A small encoder-decoder audio transcriber, trained from scratch.
Model: encoder norm layernorm, encoder moe top_k, encoder layers 6, encoder width 128.
Rows from block 3 of the audio encoder of a small encoder-decoder audio transcriber, named by matrix and row number. Rows with one number belong to one neuron. Each number is 500 + 25 x the weight over its row's rms, rounded and kept within 0 to 999. All counts start at 0. Numbers have three digits each.
Before each neuron's rows are labels from the 100 clips, of 14976, where the neuron reaches its largest size: "loudest band" is the band of the loudest frequency at the time of the peak. Only what is clearly more common there than usual is listed. The data: read English sentences (LibriTTS-R).
# gate: first MLP gate (encoder.blocks.3.ff1.gate.weight, 512x128), inputs 0-127
# fc1: first MLP up (encoder.blocks.3.ff1.fc1.weight, 512x128), inputs 0-127
# fc2: first MLP down (encoder.blocks.3.ff1.fc2.weight, 128x512, transposed), outputs 0-127

loudest band: 500 to 1000 Hz
gate.179:494489529498498504521489494525491550518519496518528492543493466470518505508528529566496503485519495503508535512531469477495500558485467446526537493503483504463482457491514528541514528468497472529494514522486532452514537496530459493525470521504472495486483508478476521443458480500512516495510527480500537475520503491516457505472463488515508494443502515504516505498466533544493453478516
fc1.179:472520498537522522512471490490487567523512449494496508551509496477480514463490485529529548491517498527476511526532526508474528509511518449480485539479511443518531483495508514503491532486472467509530497542467524496561496491513478514518485482526526513491473529505500532476450513497489521509579482480546502515488524484467518521496499481508484495469501517475499487492506479530504523468457
fc2.179:474486509502542523498469484491497493459498513487465562514503501507494471437490503540521495508499499486520515522500453486513505542504509458514524532512514456504537506478498542515489514548516485503535508554478516505555528473512480479491510457526478485490503494508504531466513510530514484459527454506491511480501496492520464488487471471506499504497504489572472455550526480496546501540505

loudest band: 500 to 1000 Hz
gate.209:507513526488470504491501502475505495512506451494484510511534494532495539480530460524500527488538508539521504484530507528519553504475435496493476524518527484510494503510446511471540509482448491552529476472527520481446467511506463493484483507442486501531544526474505514524473480462516477493501509553527472467539478471541494502517506532515486491466497498483525534498479505501492477488522
fc1.209:497490512460477485476503487529457516518479558520503541513535505485492464524486517498498539505545503537505438428524428480476453484462479488490482492509499529472507525522490494445532489484457493496508471536526484517491496501527488516474468481464522476471481497504507483513469489509515533489477503480498499473496521500536517466517478464476514513503485498488462515525527528507467505532519
fc2.209:509473495472518477509483482508481492506483498487531496514521494508520491518523497487493477495472483480446497501482501534492548465510512493516531534496483560508484524497500502509510483488527515461481487443507483483455517506533535508493487527555445464498479468521517517528494478467511531491501517458514479525511508539518465512494550476537430576524508498486468502502461475519531505536515

loudest band: 4000 to 8000 Hz
gate.498:508480448501483500497475482496474556485488534461478490499526481490492500515499498486523527498490535472515495502488512490483504535511498467533509505491501456486469534535492484485513482498493511489491440477500458511554472473482461506503468529487535523491553479522526511481515550485462483517450486446522459463533522519489480518498507463495541493550521513458507459529504509504465476467504
fc1.498:567455482500489510518454478472533481514481481505516487499535525543452469459480482465470506506496499526499518502556529533497482489467481502515535553511481442508490498500470506514529513519475546546498492516480523523508489491544529530490523483435496504530458507478519487486471518527502494473518511466494497498469508484496532505481467499520482531485518506501492515536474464476492482495537
fc2.498:534526457458485526498498463493469539518477497524504474482478507518498545512501484483509472502552514515462509516451518495493520528476520391493513495483530504492504472513474496499477476498577517494519464468478485504500521455452533499477532484506535515504472514521500506503511491528492509494471477490502501516517502536554492493506489502509504484515446517495480500517486504484483510559484

loudest band: 2000 to 4000 Hz
gate.220:497551490482465505534470524508477500485522541523517488503485495480512459508475497515509512452479517525550529498496514513533466493526464502534474512493457465489484469510489527478480451501516446502491502456495488464471447475517498515524452527498476497494514503515503515466515525532511487482485496479551512510507522531491491480488509474444524534501453503426498530502498493512467460490518
fc1.220:535494485511472497540490467495514501513467513511492492475511547482486513477462492478489480514518479482554539449521518485510500517534488499487488531490518532465443477504529525452489530535485506468510489514501535518513530466498451495461492516480515519579481483517520443500519483473474470458538489499461500501475464514499521476480499487498476489541494482516467505460511474468498512509476
fc2.220:461501510536497530480487486482516545479463471504513486528501481508475514463543470433527556499506448517512533497529511481498520499481508515476477511542498521437487500492479557520498510478499496494516499489501473490532468485503528548450521501547478521472510524461484463466511496510499521486530508467495481515521487489547507486530444481503489509482532451481506496476477502515476488505516

loudest band: 500 to 1000 Hz; 250 to 500 Hz
gate.311:500532463443492513534506514514495550487489548480519534492535471491477520512555479494515501507494470518511488525495479488495492470502482518512505522495461489497496521519476467473503513506530520538496513525460524555489509510454498541557449501526520489525494493489523490478520516474503502487510486470485500498478449487475488490470496479504423465511514526495485486482571524480489521479545
fc1.311:513514477544515478472501499447474520497520529491486538482468493501488521549500490485468502549516496514477533513488497533497536522513453466451486464506507504507468486512479465513494538462467504464507504469511498485442514460472496516511542463476505479487526524459480510499499500520464517508543520541478524530463518569468500458487508490522517495500498505493463488469523478509489471516475
fc2.311:491538508503475496474499532503514447494491517464481535497496481490535510479466488481532510450500519507477531536525493495506501513515432462531449449503535482498513508486504476485538495483499517483510496526487487516497505515496505452572465490515481473505533505437490460459477488525507499457497477522498481475480534545497525512509462523493509499491515497465491521537550491520542478492503

loudest band: 4000 to 8000 Hz
gate.256:489533503507489502473492501464526506533511494505458479524464480508441493492451485525514556541499537466508457531455512493518481505502477497510520518502544522459510499521477495496530541524508474468479501500550493499504486519471512522549476498502480516519528524500538501505506475500518518451507518504524495517510451527513523507569501482494510495491507506526527454514497443555510530477520
fc1.256:503431468474506493468535506525496508513504482478512462524535532523520522500534463493482526525469483465502485457491531504463517527483481498459510524485523536481495510497535499505507490544542462476520464528517462511548518483491501486543514516534510503499483529476528446513550496550531531496474522479478468502510488484508476544490486482496531528533512515501489466515473471484461504500504
fc2.256:473530497449482496431480519509482522491509518504487528546530494499517528487517524502462492483507505532471558510479456498500530513468517449513458504453489486523493474472487524490529465511536471493470532460517476499509495503471448507501516494495499456490500498492536483502479529531494489479467516482546496554506527537516491463484483509464505511506511503514512470532536526535523494546488

loudest band: 250 to 500 Hz
gate.476:494454469463504464485486491504502485468514540530514450491538529514500493498449499507469531489515480495457504459463496477506493500540511490487521501499506505476486474520491472540478552530469542508493515527493450516524526498491527501478517476540454482554517472453476474523506505467495496560518502531471458474486539498511535480495478543518473503484537501489503503518490486478495520512472
fc1.476:508433502474503503475547543508519493478468512533533538513501496494470525464457526493526557505505519511502523457433502485465492512484535482495463484493521446469531465524473493485525472490485487471457493525457512494502483510489501508516482503487503522496462472531526495512520492532462493503529521507479530489464488527463505497480495513514473494502481549528473526529540536484494499475488
fc2.476:524488426498506483484529476505498556487500513532465519487471528505537487486439473514509510501496480508485490500533512485516467488490452517463524522470496533509453517472501487506482504516475497499505478502468484504494486521428510517471514477501492514525506493537520472488521513534481498531512463484460527479492510535530503478519479499550488484513525492414505464507510479559519509500510

loudest band: 4000 to 8000 Hz
gate.297:450460499467460504479466490515515458466530466479506516510517495516541470502521506506491498498515486515501505449465522479476490507496497522523514492464496468461519472494484489483479550494545514487495481469465507512508511513499474517459469514503488506493520524494467484519490509469461547480498497508552483543500455496466482546551482523516530505509478500506557461492486507508524559550497
fc1.297:514503500507483511497494487525512491507473518450509495514507492444522489484548534487481525484503469469506485464520537488487512498518510515518523519522509493520494533551514502503494443536492488492511534492529540485479495481520456478484552507537492461480449483483507492522484497497476507478456483471575503553520482483453498513540484470500503525523491474527500493484533529453453498480537
fc2.297:515469523540572521506480491479522504509445492463497469487490503492466519508497543514483522511535515480471530473500507483502557501478482488517498521504521484489499479468498502475553460513466497525541538459539509495490509459474479512496478469487540500541502514505490476544532479476491486524506502538468515515514515501462473446484534506527493512494482477494506498466506488536471484540552

loudest band: 500 to 1000 Hz
gate.332:461504470463519501506520476477516504493492493492493467496498516518506522509528482471520481547534526454485508484472488501449463451509491509488487510498483489500462529527564534512536483500533456545504455541517504524519510516490502557491465477456510523494530542509468492529507530469497519541482474512523531474486516476495487472503521472507464525537487522475491485465476470493513548514491
fc1.332:461532490521527517490518468486545457500548528499486479506501506514509498503525520529521497472452463453510497512474472551501529504507554531494471537498469457530507490514487518548518516485523501544505457507503500533504521489492472541538532469461520511526482486485480466536534510459475507519531527519496483533487517507505535479505473507523470491539480514512470478468501489487471481508542
fc2.332:545481480467537486497494506505514473519512482501516443527534542517494516503495499520508493564465506521467499521485501490541440492501523525504515435471523543520498486510511474490513509479518498498489523476489502475507545493472521471486485476489489503495531521495491536473483504525499489512507558481471522471478462504495496508473540542502513536510557580523450491496500523487490506491479

loudest band: 500 to 1000 Hz
gate.468:437510506556491508512505491503464517511500484525484533509535547503486504476486512529529480510466511539491551494536498478481525562468500473517494534467541481502527499515478514489514528469506495500481504502525494527487472481540474516519528492485514513523520512487529491505511510524525461476494498494473494486506546479476488535461510521517515510486446455474553532569535516491464514488478
fc1.468:497498503501561536510522501488505494486528545494473539541505515515503496499470501443490472544526547512489541497512484453489433506495538513484496500468530508467510530463518515450520546497488491531491465505490483460505461451485495518517497513489491497521534465509487516510499508474533534501503514509461490481495473488496484525502528475452502453480458522514515498498500528467505554510527
fc2.468:515519508498438489485471525478505454523500532499519501492499519517507520526492520491497508495495521487472540515475507505516509473482485525499515498502551531522546512495500528486531463521437504501534518498473448494493518524534563462499545473526513501486509528479490498556546485483525574507493513506489485493474483490479500476513510452494483505518511483484516455442447500515480515488520

loudest band: 4000 to 8000 Hz
gate.60:481473450496519456469497477503472499529512469443506454502536496498464506484512523514508484504495506513488511528510482511518537481495536528510544507467494545501539575497523522506460494510486519518489521489519495440508497497515473530538491510465481445498514471523525465525514535520508515514485509531487515516463481508483493478522480550520487507541491491509497469501455554497480516541487
fc1.60:476500489560524566508495538477495506471503492479533516492540519497507492534472487548537545476460452515509507532497464486529474461507510538490489504519460502522498500467484491505495506516489507467478475520464524455492557489474512475466515495481473471489531479504477476475489537536473506473504481454501528500498475516489511498486511449481455508484500481485474493531485503505457471515542
fc2.60:488522534498496444539478485479526488513492475485451502498489472486476496490541537494469463517486507492554534488544540489472549512486534473484530485499492535470518450484536520530465467516471519477482509493491511493508496496522492463523510470494487516527498480491518499524513517451514484497537526510451490463495496456512493484532447533492470444533505506458503495475515491471491478482508

loudest band: 2000 to 4000 Hz
gate.253:507478489548501473477491518532478495532534492518479511488530492506562523503524517508503495500504516510449462497542509508503501510500483481502520504483518452530518502467513506491468507505519445512533507459500469503546490531547472491496441499499513561496481513541508440496531536536496480466512507501510533546466507481499490530502535519506528517521475536454505499481483501485478443497500
fc1.253:475474485517502467510497477501495515522488470517486501512513479494486482499490463512487516492490561480533511494443472530493513467480518508518456465494499521473488470488508472483514514511561517513484525505534510460551527490556467541476526482553491509485458515479507468491479519526503459480527520495527510487472464520506546531498534519529474495510476449508512470454487515486546529477489
fc2.253:485465533499568492513477528499459547538474522478536494498504458497427501491525501495500501463521518499518551477505516516528512513512461506519515527514491475453446472494514522471533506489504525548500513511525486514514489483504516468473506471518471460499504515463502499491549492487482518479512479477478452494514509514440528507455511492488458495473516530464499494457505499501524521500492

loudest band: 250 to 500 Hz
gate.368:460498533499531497520529526510528527446487495534511516493503517494493488528513523495479463507459498535467481502452549440480524517501500491508496539505511502517516460496542490544501472505488533559516545517461550497482501489473516517448493450503463509489472520482485502491453503487485480487498519513486456480497519504499522484492498479523449492523524547533513514519527505495466506483461
fc1.368:539474469498531512516486514481489491501451508522490478512529523469508494466522526480493509494533529479484521465499521507533493502471464522560490462521479545479507471484506521463501524502496477481457546457510512480535491477529485504493462501540523457552534489480530488520469540481536463540494511467470482479521467516480479507509490520501456498517470518525512472454484498507466514525519
fc2.368:492498521473483502515510512517490494517458516508454520548510478504497463506500462455462498481487488507504504472505487453521458533497493463518531521500506509501482484504523549483520530547480478459498544455482454489491477530468465508476495479464482469455520498484483494501495510501538477506496492518481494513500490455531531506520477445491481487497535447564543467505483479509527467522514

loudest band: 2000 to 4000 Hz; 1000 to 2000 Hz
gate.75:497543522544517470534507515495473522466564478510500508491537507490524495497512516469507508523474495485511508525482486504508505480495485482455479531543450513472529499463503497584509476510505474483485482497562465493499532507480506510542506487502532545500526525485475520501517538496521494475485497519502499485484514436473459514527518487469520482533493500500443468509525493527463500469530
fc1.75:530516526489471526488456523511492472469484489489530537519510501522530491532511489551505517536492507519508558539493490506480494504510500520527477540517483487492484507449524467498509496507439475475497481503492499488487479518459451472551473524501497476493525475521510473507476524562492523513500535520509503535470503527493496489490526445483549551523475493528455501491535520515515466531478
fc2.75:497532518562487504526502479537494473499511482446485494571483501532519480525513528510477503479505494505496500471485485493432496456505537507441465478512478476501532510472502493475465471511501521527508491501466480479465541529508481480503534557499504543498481482516481483525491519475530469472493490501517544506531505456506488499515502510471499507515517482516496492548521523457531513474449

loudest band: 2000 to 4000 Hz
gate.8:532548506459473490460488508513488479498501469502475457582472539499486492516514470516506475519512537507495499479528484495497521532481496500455519445480508496577524492490467495487495494498508509480538484523512470514519507493513509496518531529494526488494540491545566503477486496490507517489490544475476501512495532532478494511475465521495462475518528529537507519517445469478506493492467
fc1.8:511467488512480456494501505516474453528499520460503499456491482526443512471474525478499462513495521502506497541455528494561520469481492509528489528552519464510456527496501508498519540520484477516458473491515480490470544541496478527498519499541494511512485507484484544512496486513517452505531508460524430477506488514527471501492484468491489517448489530494494535510517522523483484498490
fc2.8:497481494537444508509482474497495515506492456524498506491451487521507521523528520511454496478488505467501501527472491498469531485534515489522460453451512565474450514514498509529523487497461494475502494549487511514462482511529518440510463470508513500548470472506463474518492496489456495443500493468534537473533504474479501504470520495500528520511529512511518493456506519499520476495498

loudest band: 4000 to 8000 Hz
gate.349:486492483516478454499484507502512517507488499515510473490472495504474434470537514496492522509481559510509537467488500461489592482491475489499478509508456517526515508471473484503482495515472505458458501508482500494527522504516503501508474498509545533537501496524469494482539520526536491432512497497517526466484526457484500470487494502517503498493466538529493536533538531467545517510524
fc1.349:517507522509448507481480499487508534508472483480520462511422528517459535531486533493508516497488550502490476478476468489495491487511476487521500550509503453489509500495452504496447513518480520499553488512519449520472470507509536464533505502550520505527493487490462531497490506530481461496473517463521523494553517505526506486502444470469474502512498495497475502500475484489495540527476
fc2.349:465523476490476500486515510507498482507515487492521503530548467436525451512503488559533511490462537563475547523504526529494510463496499465515498501491522521443494489529524510519546476509474489510533512492513539503476485506514491500528479489474521505538522520522493452484477523511447519496539535494529495515494506531476492511482487525537482500464482514488481486522532549505465512462496

loudest band: 4000 to 8000 Hz
gate.21:517480504458460495528490528531498523466486500503485500490573516524547466503504533479497493524456504537481501502507549476511509494489452529478507510501486493498511528481462445512518472542513519485489552488484483479525473522513501522490519497510529533453478475497478531539498476521480492511466514475501501497550463466464483518508465520485502505473514479514523524472534488427505495483526
fc1.21:493497474497512496499527505492489504521461474525491519495579489512415500535479479495506509488528458540486500517525471498508555500495501476508562531458538465461480483485471489505520548512482509502541498497544518499481530458493526491549510502491483476523534485507502549515495493546515522479487499500479520488521521466495479492556515497509483477479509504486491527477510522494507509538464
fc2.21:559496510493513478494464522569507488484559497519531483491503502488498470544506514521518511507489465486472488501496498540446460525518498509477467540531484526545513471549506495489525535494513529522500537516508458472481503520498473469480442528491475495484506531498486485499463510521462471520490550512534489528493493527506490511501485509511518497461476530456502458489473522459527503493507

loudest band: 2000 to 4000 Hz
gate.494:479510497487474497526497503525524462536532520532538536499474471519510495449514502488511463499495446535463498520531503473488462541536510502525523518570515478471529510526509532468506485514483497530535516480512490512450542509540523524512522507480490516529521478501451525491475504473502547516457508545469491494478492474538527485518534469491491476500539492498478512500498484529484472502466
fc1.494:479534484517479487484503497515512490546446521495511489472485504497485508490518529499502525521544476510508522491489517491537548525543531480509482536463447474520516495543508531497451490530479491501510534484498519486476473508514499525492468538502543517521506486495453463485545495517442499498460485530519492490483542501508507438517542495448473537526513502490487471530503500507515500460460
fc2.494:488503492487510510524472463516508496469585498473504464524515483492461527493491519527531475514471495492492480528512504483456485518479514525516514516456492497528546501499506499507514518485493447522498439451506494526497491486497537473495509475478473534523508503486487437534453522513515504492501506503492529489452519506545522496460489475487491462498520478457493481429501503487504494444499

loudest band: 2000 to 4000 Hz
gate.210:475524523517499495483520453531485523479505502494506489496510509530475478505515502466467511502463484499503542481478518474509461528477506473484503509473539490521543522486505484514539507525466490468504492513499534496480426488474491527504481485460504531466530506548520497470512469514543499457448479502547548480473541481456465506496522476500527512539495489522469489504505466519459481449508
fc1.210:563538491516541491511494517502518478465492516461489490509445483466465496501466522528532503547462491476503486534514480529490475529525460494499551550490504516501503508508520499495497501528517515508463463483544475490531509511529528512520493519483478538474470502531540546494481482468474466527501534503518498514535480510439477472539516494481510492506550525523498495501469490520494481497459
fc2.210:478556487448485554408503511514509472491533491463509519549502515503512460509485504470522525471450484549492503483531496538536489536514499491491527494486481559498505542472545530495513502502486509461511519510492498455520532477486522453474517512486519483509492493479525511467487466500458521478485519523512523490491479534517485522520520525504482499523511491463518502523484499513482475508510

loudest band: 500 to 1000 Hz
gate.310:470529445501514481505486512471499520484520501513497501502465502540500507493549479533492516522511495491488503521511484490447525557482521473538480502510495493546482531519527517522494499511539470469462490516499552492487525484538483498456478493520526494548532476478522489453446499462505514509522518501499522488531464541536549546505491467498497526518556535519536476508516505498511488496468
fc1.310:471527483528511515497483516472527490508511488518520533463483514461497463472505469471543543508519504483532501511518500490478511544509504518517515499532504508507503538556467475513503469550480477467535493463512531506513458466506532546470529483511476477478505543493489481496498525467522541495463477534500502523496516534503504496467544498522487475533523500456511491474497453463451484472455
fc2.310:486457519504484470529451451497491497479476456526520487518459473520468557507455502488492490500491522493516492472531475454478477477484471521486528465490485479464528525473478505528486529446523490492511474442491501489494526518498510462485549532493493519467526491523564520501479519450515499491506488512555491504487514495480507494510534500522502515524523503511548489482516518505532455495479

loudest band: 500 to 1000 Hz
gate.303:513545499529508511523518499462487504506468449517555537477486477520500480489474501486493497460502500506513495515532521499533487556494512510575491518481546530471507501476515508531541489500521422509447484487519514512514502511537489519485496518500501471488485491516503511486510442504533503483530510484490525478485459456510476496499512531493487491557544491494486475480489446468523470508487
fc1.303:485499508521461519503505491476502484562499453465546477493511533552464514493472514460534460478444495495540532487503481512459499475456488508520505556515545468484538502533474488540515508507502528505501460509519491478481483494499519516525492481524498480494571485481504508496531497499479517459497518479494507476506489472536526490505481488539476520544515546499479522502513473490505546510485
fc2.303:477500529534544512489480547524485490519462524463499520498493536531491502553523499505541496512502511502513494486502487479513479454477473481470563527528538536473502515481526494494564519539494496513496525480499498496511496509470489533471545512442499467532509495494508482509499510469521506486535475502495544490493509531503456521459535468492472507539500471514496499455517490561500476461508

loudest band: 1000 to 2000 Hz; 2000 to 4000 Hz
gate.286:544475513474513505483503506515497434525515489496484458502468514493480430532487553497521488468528503488520489508512519524534502511463507542511481499498502472495481498490464487503495515532526541511529514520535547496501440477489515464519522515507513506552480487453484500500484468505479484527533533465522506525554499502480457499476515483513499545512543552537494478470501520498494487499477
fc1.286:465556437487484491491498496446469469479479506459498456474521473529495493457505476523522508503480515536498485500497477547546500512528553521517522510476471530510514459479506525526495454504517527505484473501519556521516502498547514496509484507504521534515525509485535481472486518469497512495524520498484482469496484517481506464544488475470489465548526536495486527528474475511535471509509
fc2.286:534514540571484492529558482516469470506474535462442491463473526474491491508537510505513478511477446497532481490475509501549509466506502472508473497523495566492527510536481506473534532486480493540481503522500500488515499478511466473494486500501468495506475519476513504508505443544477498475484489523500528519547494460500511476511490472512546507484491492496524503481493528507511539485470

loudest band: 2000 to 4000 Hz
gate.26:546519458480478514477468492474521519513505512482453509516466513475514484517482467503468509499482479543492483482487518520468492554468562529481534467479479523548489480548515478483463468459491457499506513476511475492514503539510526532494492474434481518487519520522489507510505517493484492497485481451481469531512571500507492479511489528517530505458516485489481520462507485466516492510509
fc1.26:517500471480511515492510524520495508495522461534481520478468533463495542517503499528461518450458478509475515468493519514528502511476524517508519515485546458511504556495474479506448493511493484523502506529509494455517544534471478513463477536501490530472513486536495540543495533518496486463506506481461499529498535514477501485470503506474504567476506522508501463547538499461465517508505
fc2.26:533433470497477499518460507461511514490511495506483484487476476530475487497478488525498500524485510507495492523513473559506478509504538524532482469504518495477475515536563509499497526508525528533497499464512539527500491542542487463470462510486471488487498527496436480530490463453497516491532460480538524482488484502481521508514491542507492481473497439496505511496511520511494452491554

loudest band: 1000 to 2000 Hz
gate.7:503507475500457489508472478515508524525483444462471511491470499524488510525548490481508512491469478458499497500490535537572499508507451499468513504527527500494484479520555487500537505546483474537473515486475526514490496514471459492498522539534525521519473503511515463483475502496482473513484518501477540449503505497503441541525509443501496509464519494486510507473484528518483455517527
fc1.7:479476469476472499509449515496529474485491519501497489511514531466492472524492492503497527484565526511523507510537480512465497498496422505475504511506521517502451513503518470476502494521461498523495494504528528467496440510519495452542526477505541493483462518497553454502513524451497498477493486491484496507500503493515521523502546477478504509471513538472500519490440525472477486441518
fc2.7:502499508513456517485475481504550527494504561494538514521490540493491500480489477517469532506488511442494490534516500501508474530480476501503503468502462483513500487505494480508477458492481490494460485480535504569536456475463539523499513454455508518518516523516494514536497546498485525478459485497510498454501458510531512492534486494457509473488539499501542459485542523521477518504468

loudest band: 4000 to 8000 Hz
gate.93:496510520491513498533500469473490508527439465458544507501561483493499470494466475499522459526538493458508487525475510491548481503523466503509486517537536532461462476508438536440488491455489487526503479478481501496460510542505456503470490502502523534504523479490512482487504519511476474496510490474520498496507516497573516518525511536501475529478514466500525516472482490506506499493501
fc1.93:453473523468488476512495481548510556518527481483484468511466474496462529510502495473532498526559488449496504520535465436469551479484498494482469522494490543496521532485545526476519494491529531506478479538520523511460497504464511535511509481532556498534486475541489492485488507491527491476511450473495503490499506506498494479524494506461513519477541493506504480493487507497529519519530
fc2.93:519500450530446517491495462496528503497525514539463469505496454518531490499484475508511472542484495511535474485519494514544505515518475515431519494513477489509528518488492477530515498470583501484522459523532521497480529518522503473530492466520503500497485485508508510467493507435553518493516447481504468498511517515518514462512519519528504468487494538486511508478462499531472505508530

loudest band: 4000 to 8000 Hz
gate.86:490452538518498509543496536511521508473490468505540453523522518492548475488487471538480504500514523466496471475444511497484529504557485449484469499494472513499479531500487476549459501482472479541467471517526488513530477518459517485522479533477525504505517532497471455496482520518498510533504514529556514482475488511507535494508492524479496471518498471480440465518499500482500514484510
fc1.86:488514505508537503488469526468518549485478487522519519540482521516500487523500555495471531491498513467505476495504497517505524451475493502483451501534473525488474508480453501479448526503460519513469473507541511503514511493473526476538473498478532526536538499527504490500491529534449514487436520490517493458469487463504471481507514501512507478514535496499459481527519528509490541558534
fc2.86:474527477510496468519483501512494517530508458471532487493546479530562475499479501559505495532502491568512523525474492467525529495488468497462518494471483493508525524515453501480481480498501486443509489483500525483506504507470496497498525483524562473505467486492497507473522545495500475481509470494500482558523516528484471485453479446472463537523474493522486481533532481504487491485509

loudest band: 2000 to 4000 Hz
gate.28:498530461520477500490533481503510497495471537464540485467536499522563515457476483552424489473498465498479488485482548504514515494506507462493503549483450486502505506486530512508478520509455507489512473490480491519486520482483514520516458528550467520510481477505524484492513507457485495473469537482507528495508492523517492446471520464503478486503539475480495518506541494504502501502556
fc1.28:474499514532525501499503478488472492457520505501503505502515526524507524491484529480485500475501457537465533519471529517495550519512486507522455535527500484469537505459513520508527531491497469491519488479497459478542495509434492517483516500481508534477501532481540448527471515493491462526459472490527479574484509477534492453475501479520520496480522503534509468520521499449493466506475
fc2.28:484552470513456555551510482484519522472511508473461515502465477504515472478512470498496547518484489505554480493478494489487543491515484473510514540455504497434521543520504486506510508531444513473486474513510509499474474476500535457495496486518556549510486484521500551513513544511525471516533495472499506491537488505503496472531484480500485530474516514509509495508541526508468507489524

loudest band: 2000 to 4000 Hz
gate.175:441527509507528465466484506530519510531498532521486515520491488514480469543494528485495502448507519439470529534511502506465520553509476466493547495471502491507488505478513499482482495505563472516475497449489482493494493487510510528515526534497492476511462507504546482490493493483520478508519497518455488478499551491464461514473514510524502516494456497577516462532487520478506511485472
fc1.175:481476523492477471497503482530520481513499500506505526490490462485487475471557500500477491523486525528504520551583491478493514488534462526501564493503514494513530489496513487507474513512506511478511474462468501504457487447476524504534518492483473515496483499502497501494537459510522490517529515546479503419475448468484497482510496470490465466526513484571528509501494499482514502495478
fc2.175:455524497488523507464479512494509480450484528461486502544520503484502527503478531516514489456523552461454452518549495554509534544482557517483499482495460508514472496462501500511527453497467493494482501507504472516497448498526485504480490507490494515488511478521545541541520512551459505504455495481528529516497495481498457486506521509491492522514486519478485504503466472533486484496486

loudest band: 2000 to 4000 Hz
gate.504:495524539453488526489506519528467474478489457496454477502445523507576490495534511521462525475529490513487463491489512479454479530466441505490503516491471517523522500521525561478504463529484489476518524499515488492494505474489501510519461521520462536488481529454463521507479517516512510540468515517507483508501482500544516450516493531517497500502504503547500513506524461508491505532503
fc1.504:528553501508480492540530475498461463515532504546495526493482512500559443525476485480479506484536464498485525519534495480532539508475468468516515511466529438485502520485490479493477505528533500486510507505534463509491492498501473453481457509551512513536477470465515487483536516525505529489506506539502495556496529479482532523493538516486506527532508486520468511482471488507532509494499
fc2.504:459514445559481508492484513520550475477517466516480483539507501529507506479504511506508504524488512492478473510498465533528495475451499492517499528499496460511519486473484450547484512512462532539482549472521523543505501478526476523479483496464475503507485544507496480529522515501496498499482477506504519541523520511490497460504455497483541501476535524505448461457512479491458532540507

loudest band: 500 to 1000 Hz
gate.298:529506508536455508471521462441486521519556523471432499479505466496458479482459479501516502564496512525470450510502479470498514515476545489490504535499470471510466534486493523495496499473535501468465492488487498488495507490537467508496461503508509520537505494464557466475488509500496484491480530522510488455528512484491531504467495510519528465453521516519493474487496516525496518526500
fc1.298:471515484506507510503507482480522454508538516489489494529456496515465480492528534507500469484499500538520530535481481519499491490495452502530455521503524514518508488469545452509484503486455516489499460490455545492487458508481497477533508520555502511487506479430518565476519509478498506506525537484496480486499476524459479458478517448491463494507546539499482501524501496537504515492479
fc2.298:563520490487461490493527497489517525517499511500512504466500524459508479505501518445485519540486482478529476534486469498506513462474538530535498509472557496466491499518539504514492488524512514461460511467529513445509529443486501474481525468500477518496501525515500453524515521526463511489488544524543514479516513502486482466507499466493456470465497467501517466529512507473476497454490

loudest band: 2000 to 4000 Hz
gate.432:504520512464477462514438529466526536527510516519477508546473471493486489523483490513506493563520497477488477459476485483455470532495509504522508479477533458512476511509514499501528469475523474484489478509488511495497473511506474541465484529479556530487490531500515531484550524512463508507482456535462529528451501498499483518509464465544532507507488501530518500479489473473490532526521
fc1.432:489471473487535490489503540553552506475482515511513505545499498516464489495532482531445458512563528520490502542522513527469500500555502476516479503519484495502508491507546527489550520483517509496496518482500483474502485455509516499498486510488486468500481469478500517551501489529488499498484467464433472455501514515473482558456488457524519539474487507504500485528502487491521514504475
fc2.432:484454461486531482543487468492512523492479467466481507489486482523512517500523485507498508485526514463481547491481510515498571468528472450500459546492481515473476500514487485525554521490490507485484492535490491504477498470451448460538502528492499502511505518489521459498493522486504507469520480476536507467555445517517498519507509522452449505480486532517491506494521528505498468507534

loudest band: 4000 to 8000 Hz
gate.408:466523467541485481476531559473520535463505498529500493492489481530509536506517517480497506466436500529483508523512467557491472546493554470487516488521531505495478482498488465532531492501502495494511457516500491500490494492469466488535520450497523515511516504492515528512477521527515507448486498434524484519508555454536481496499525466479497499508493486450488524528525524502509486512508
fc1.408:509510560510456494518518471519452509525492515475503533467482489518556481472503489525565528446474475494504486479510493524490505520481494505472433506477482499547497500470497479481528521509509517520476493527489500501491515534496495548465491538479515481503512473460494484532556503475476479536508488506505481510513484534498479512451520497469488567517496478524479472519523532528485489475493
fc2.408:539516542513500474504478502524492430501522474505453534480492446536500502553516517546511534545511485501508521508462513485468468510521492545473517513496549545511545518518497475499512495476506503499497508509510545487499505512498484522530499497504507526483492467459452478469460513496541482486511472533496499494530492469487472486479541481487504489514548472536457472486489521476472507470514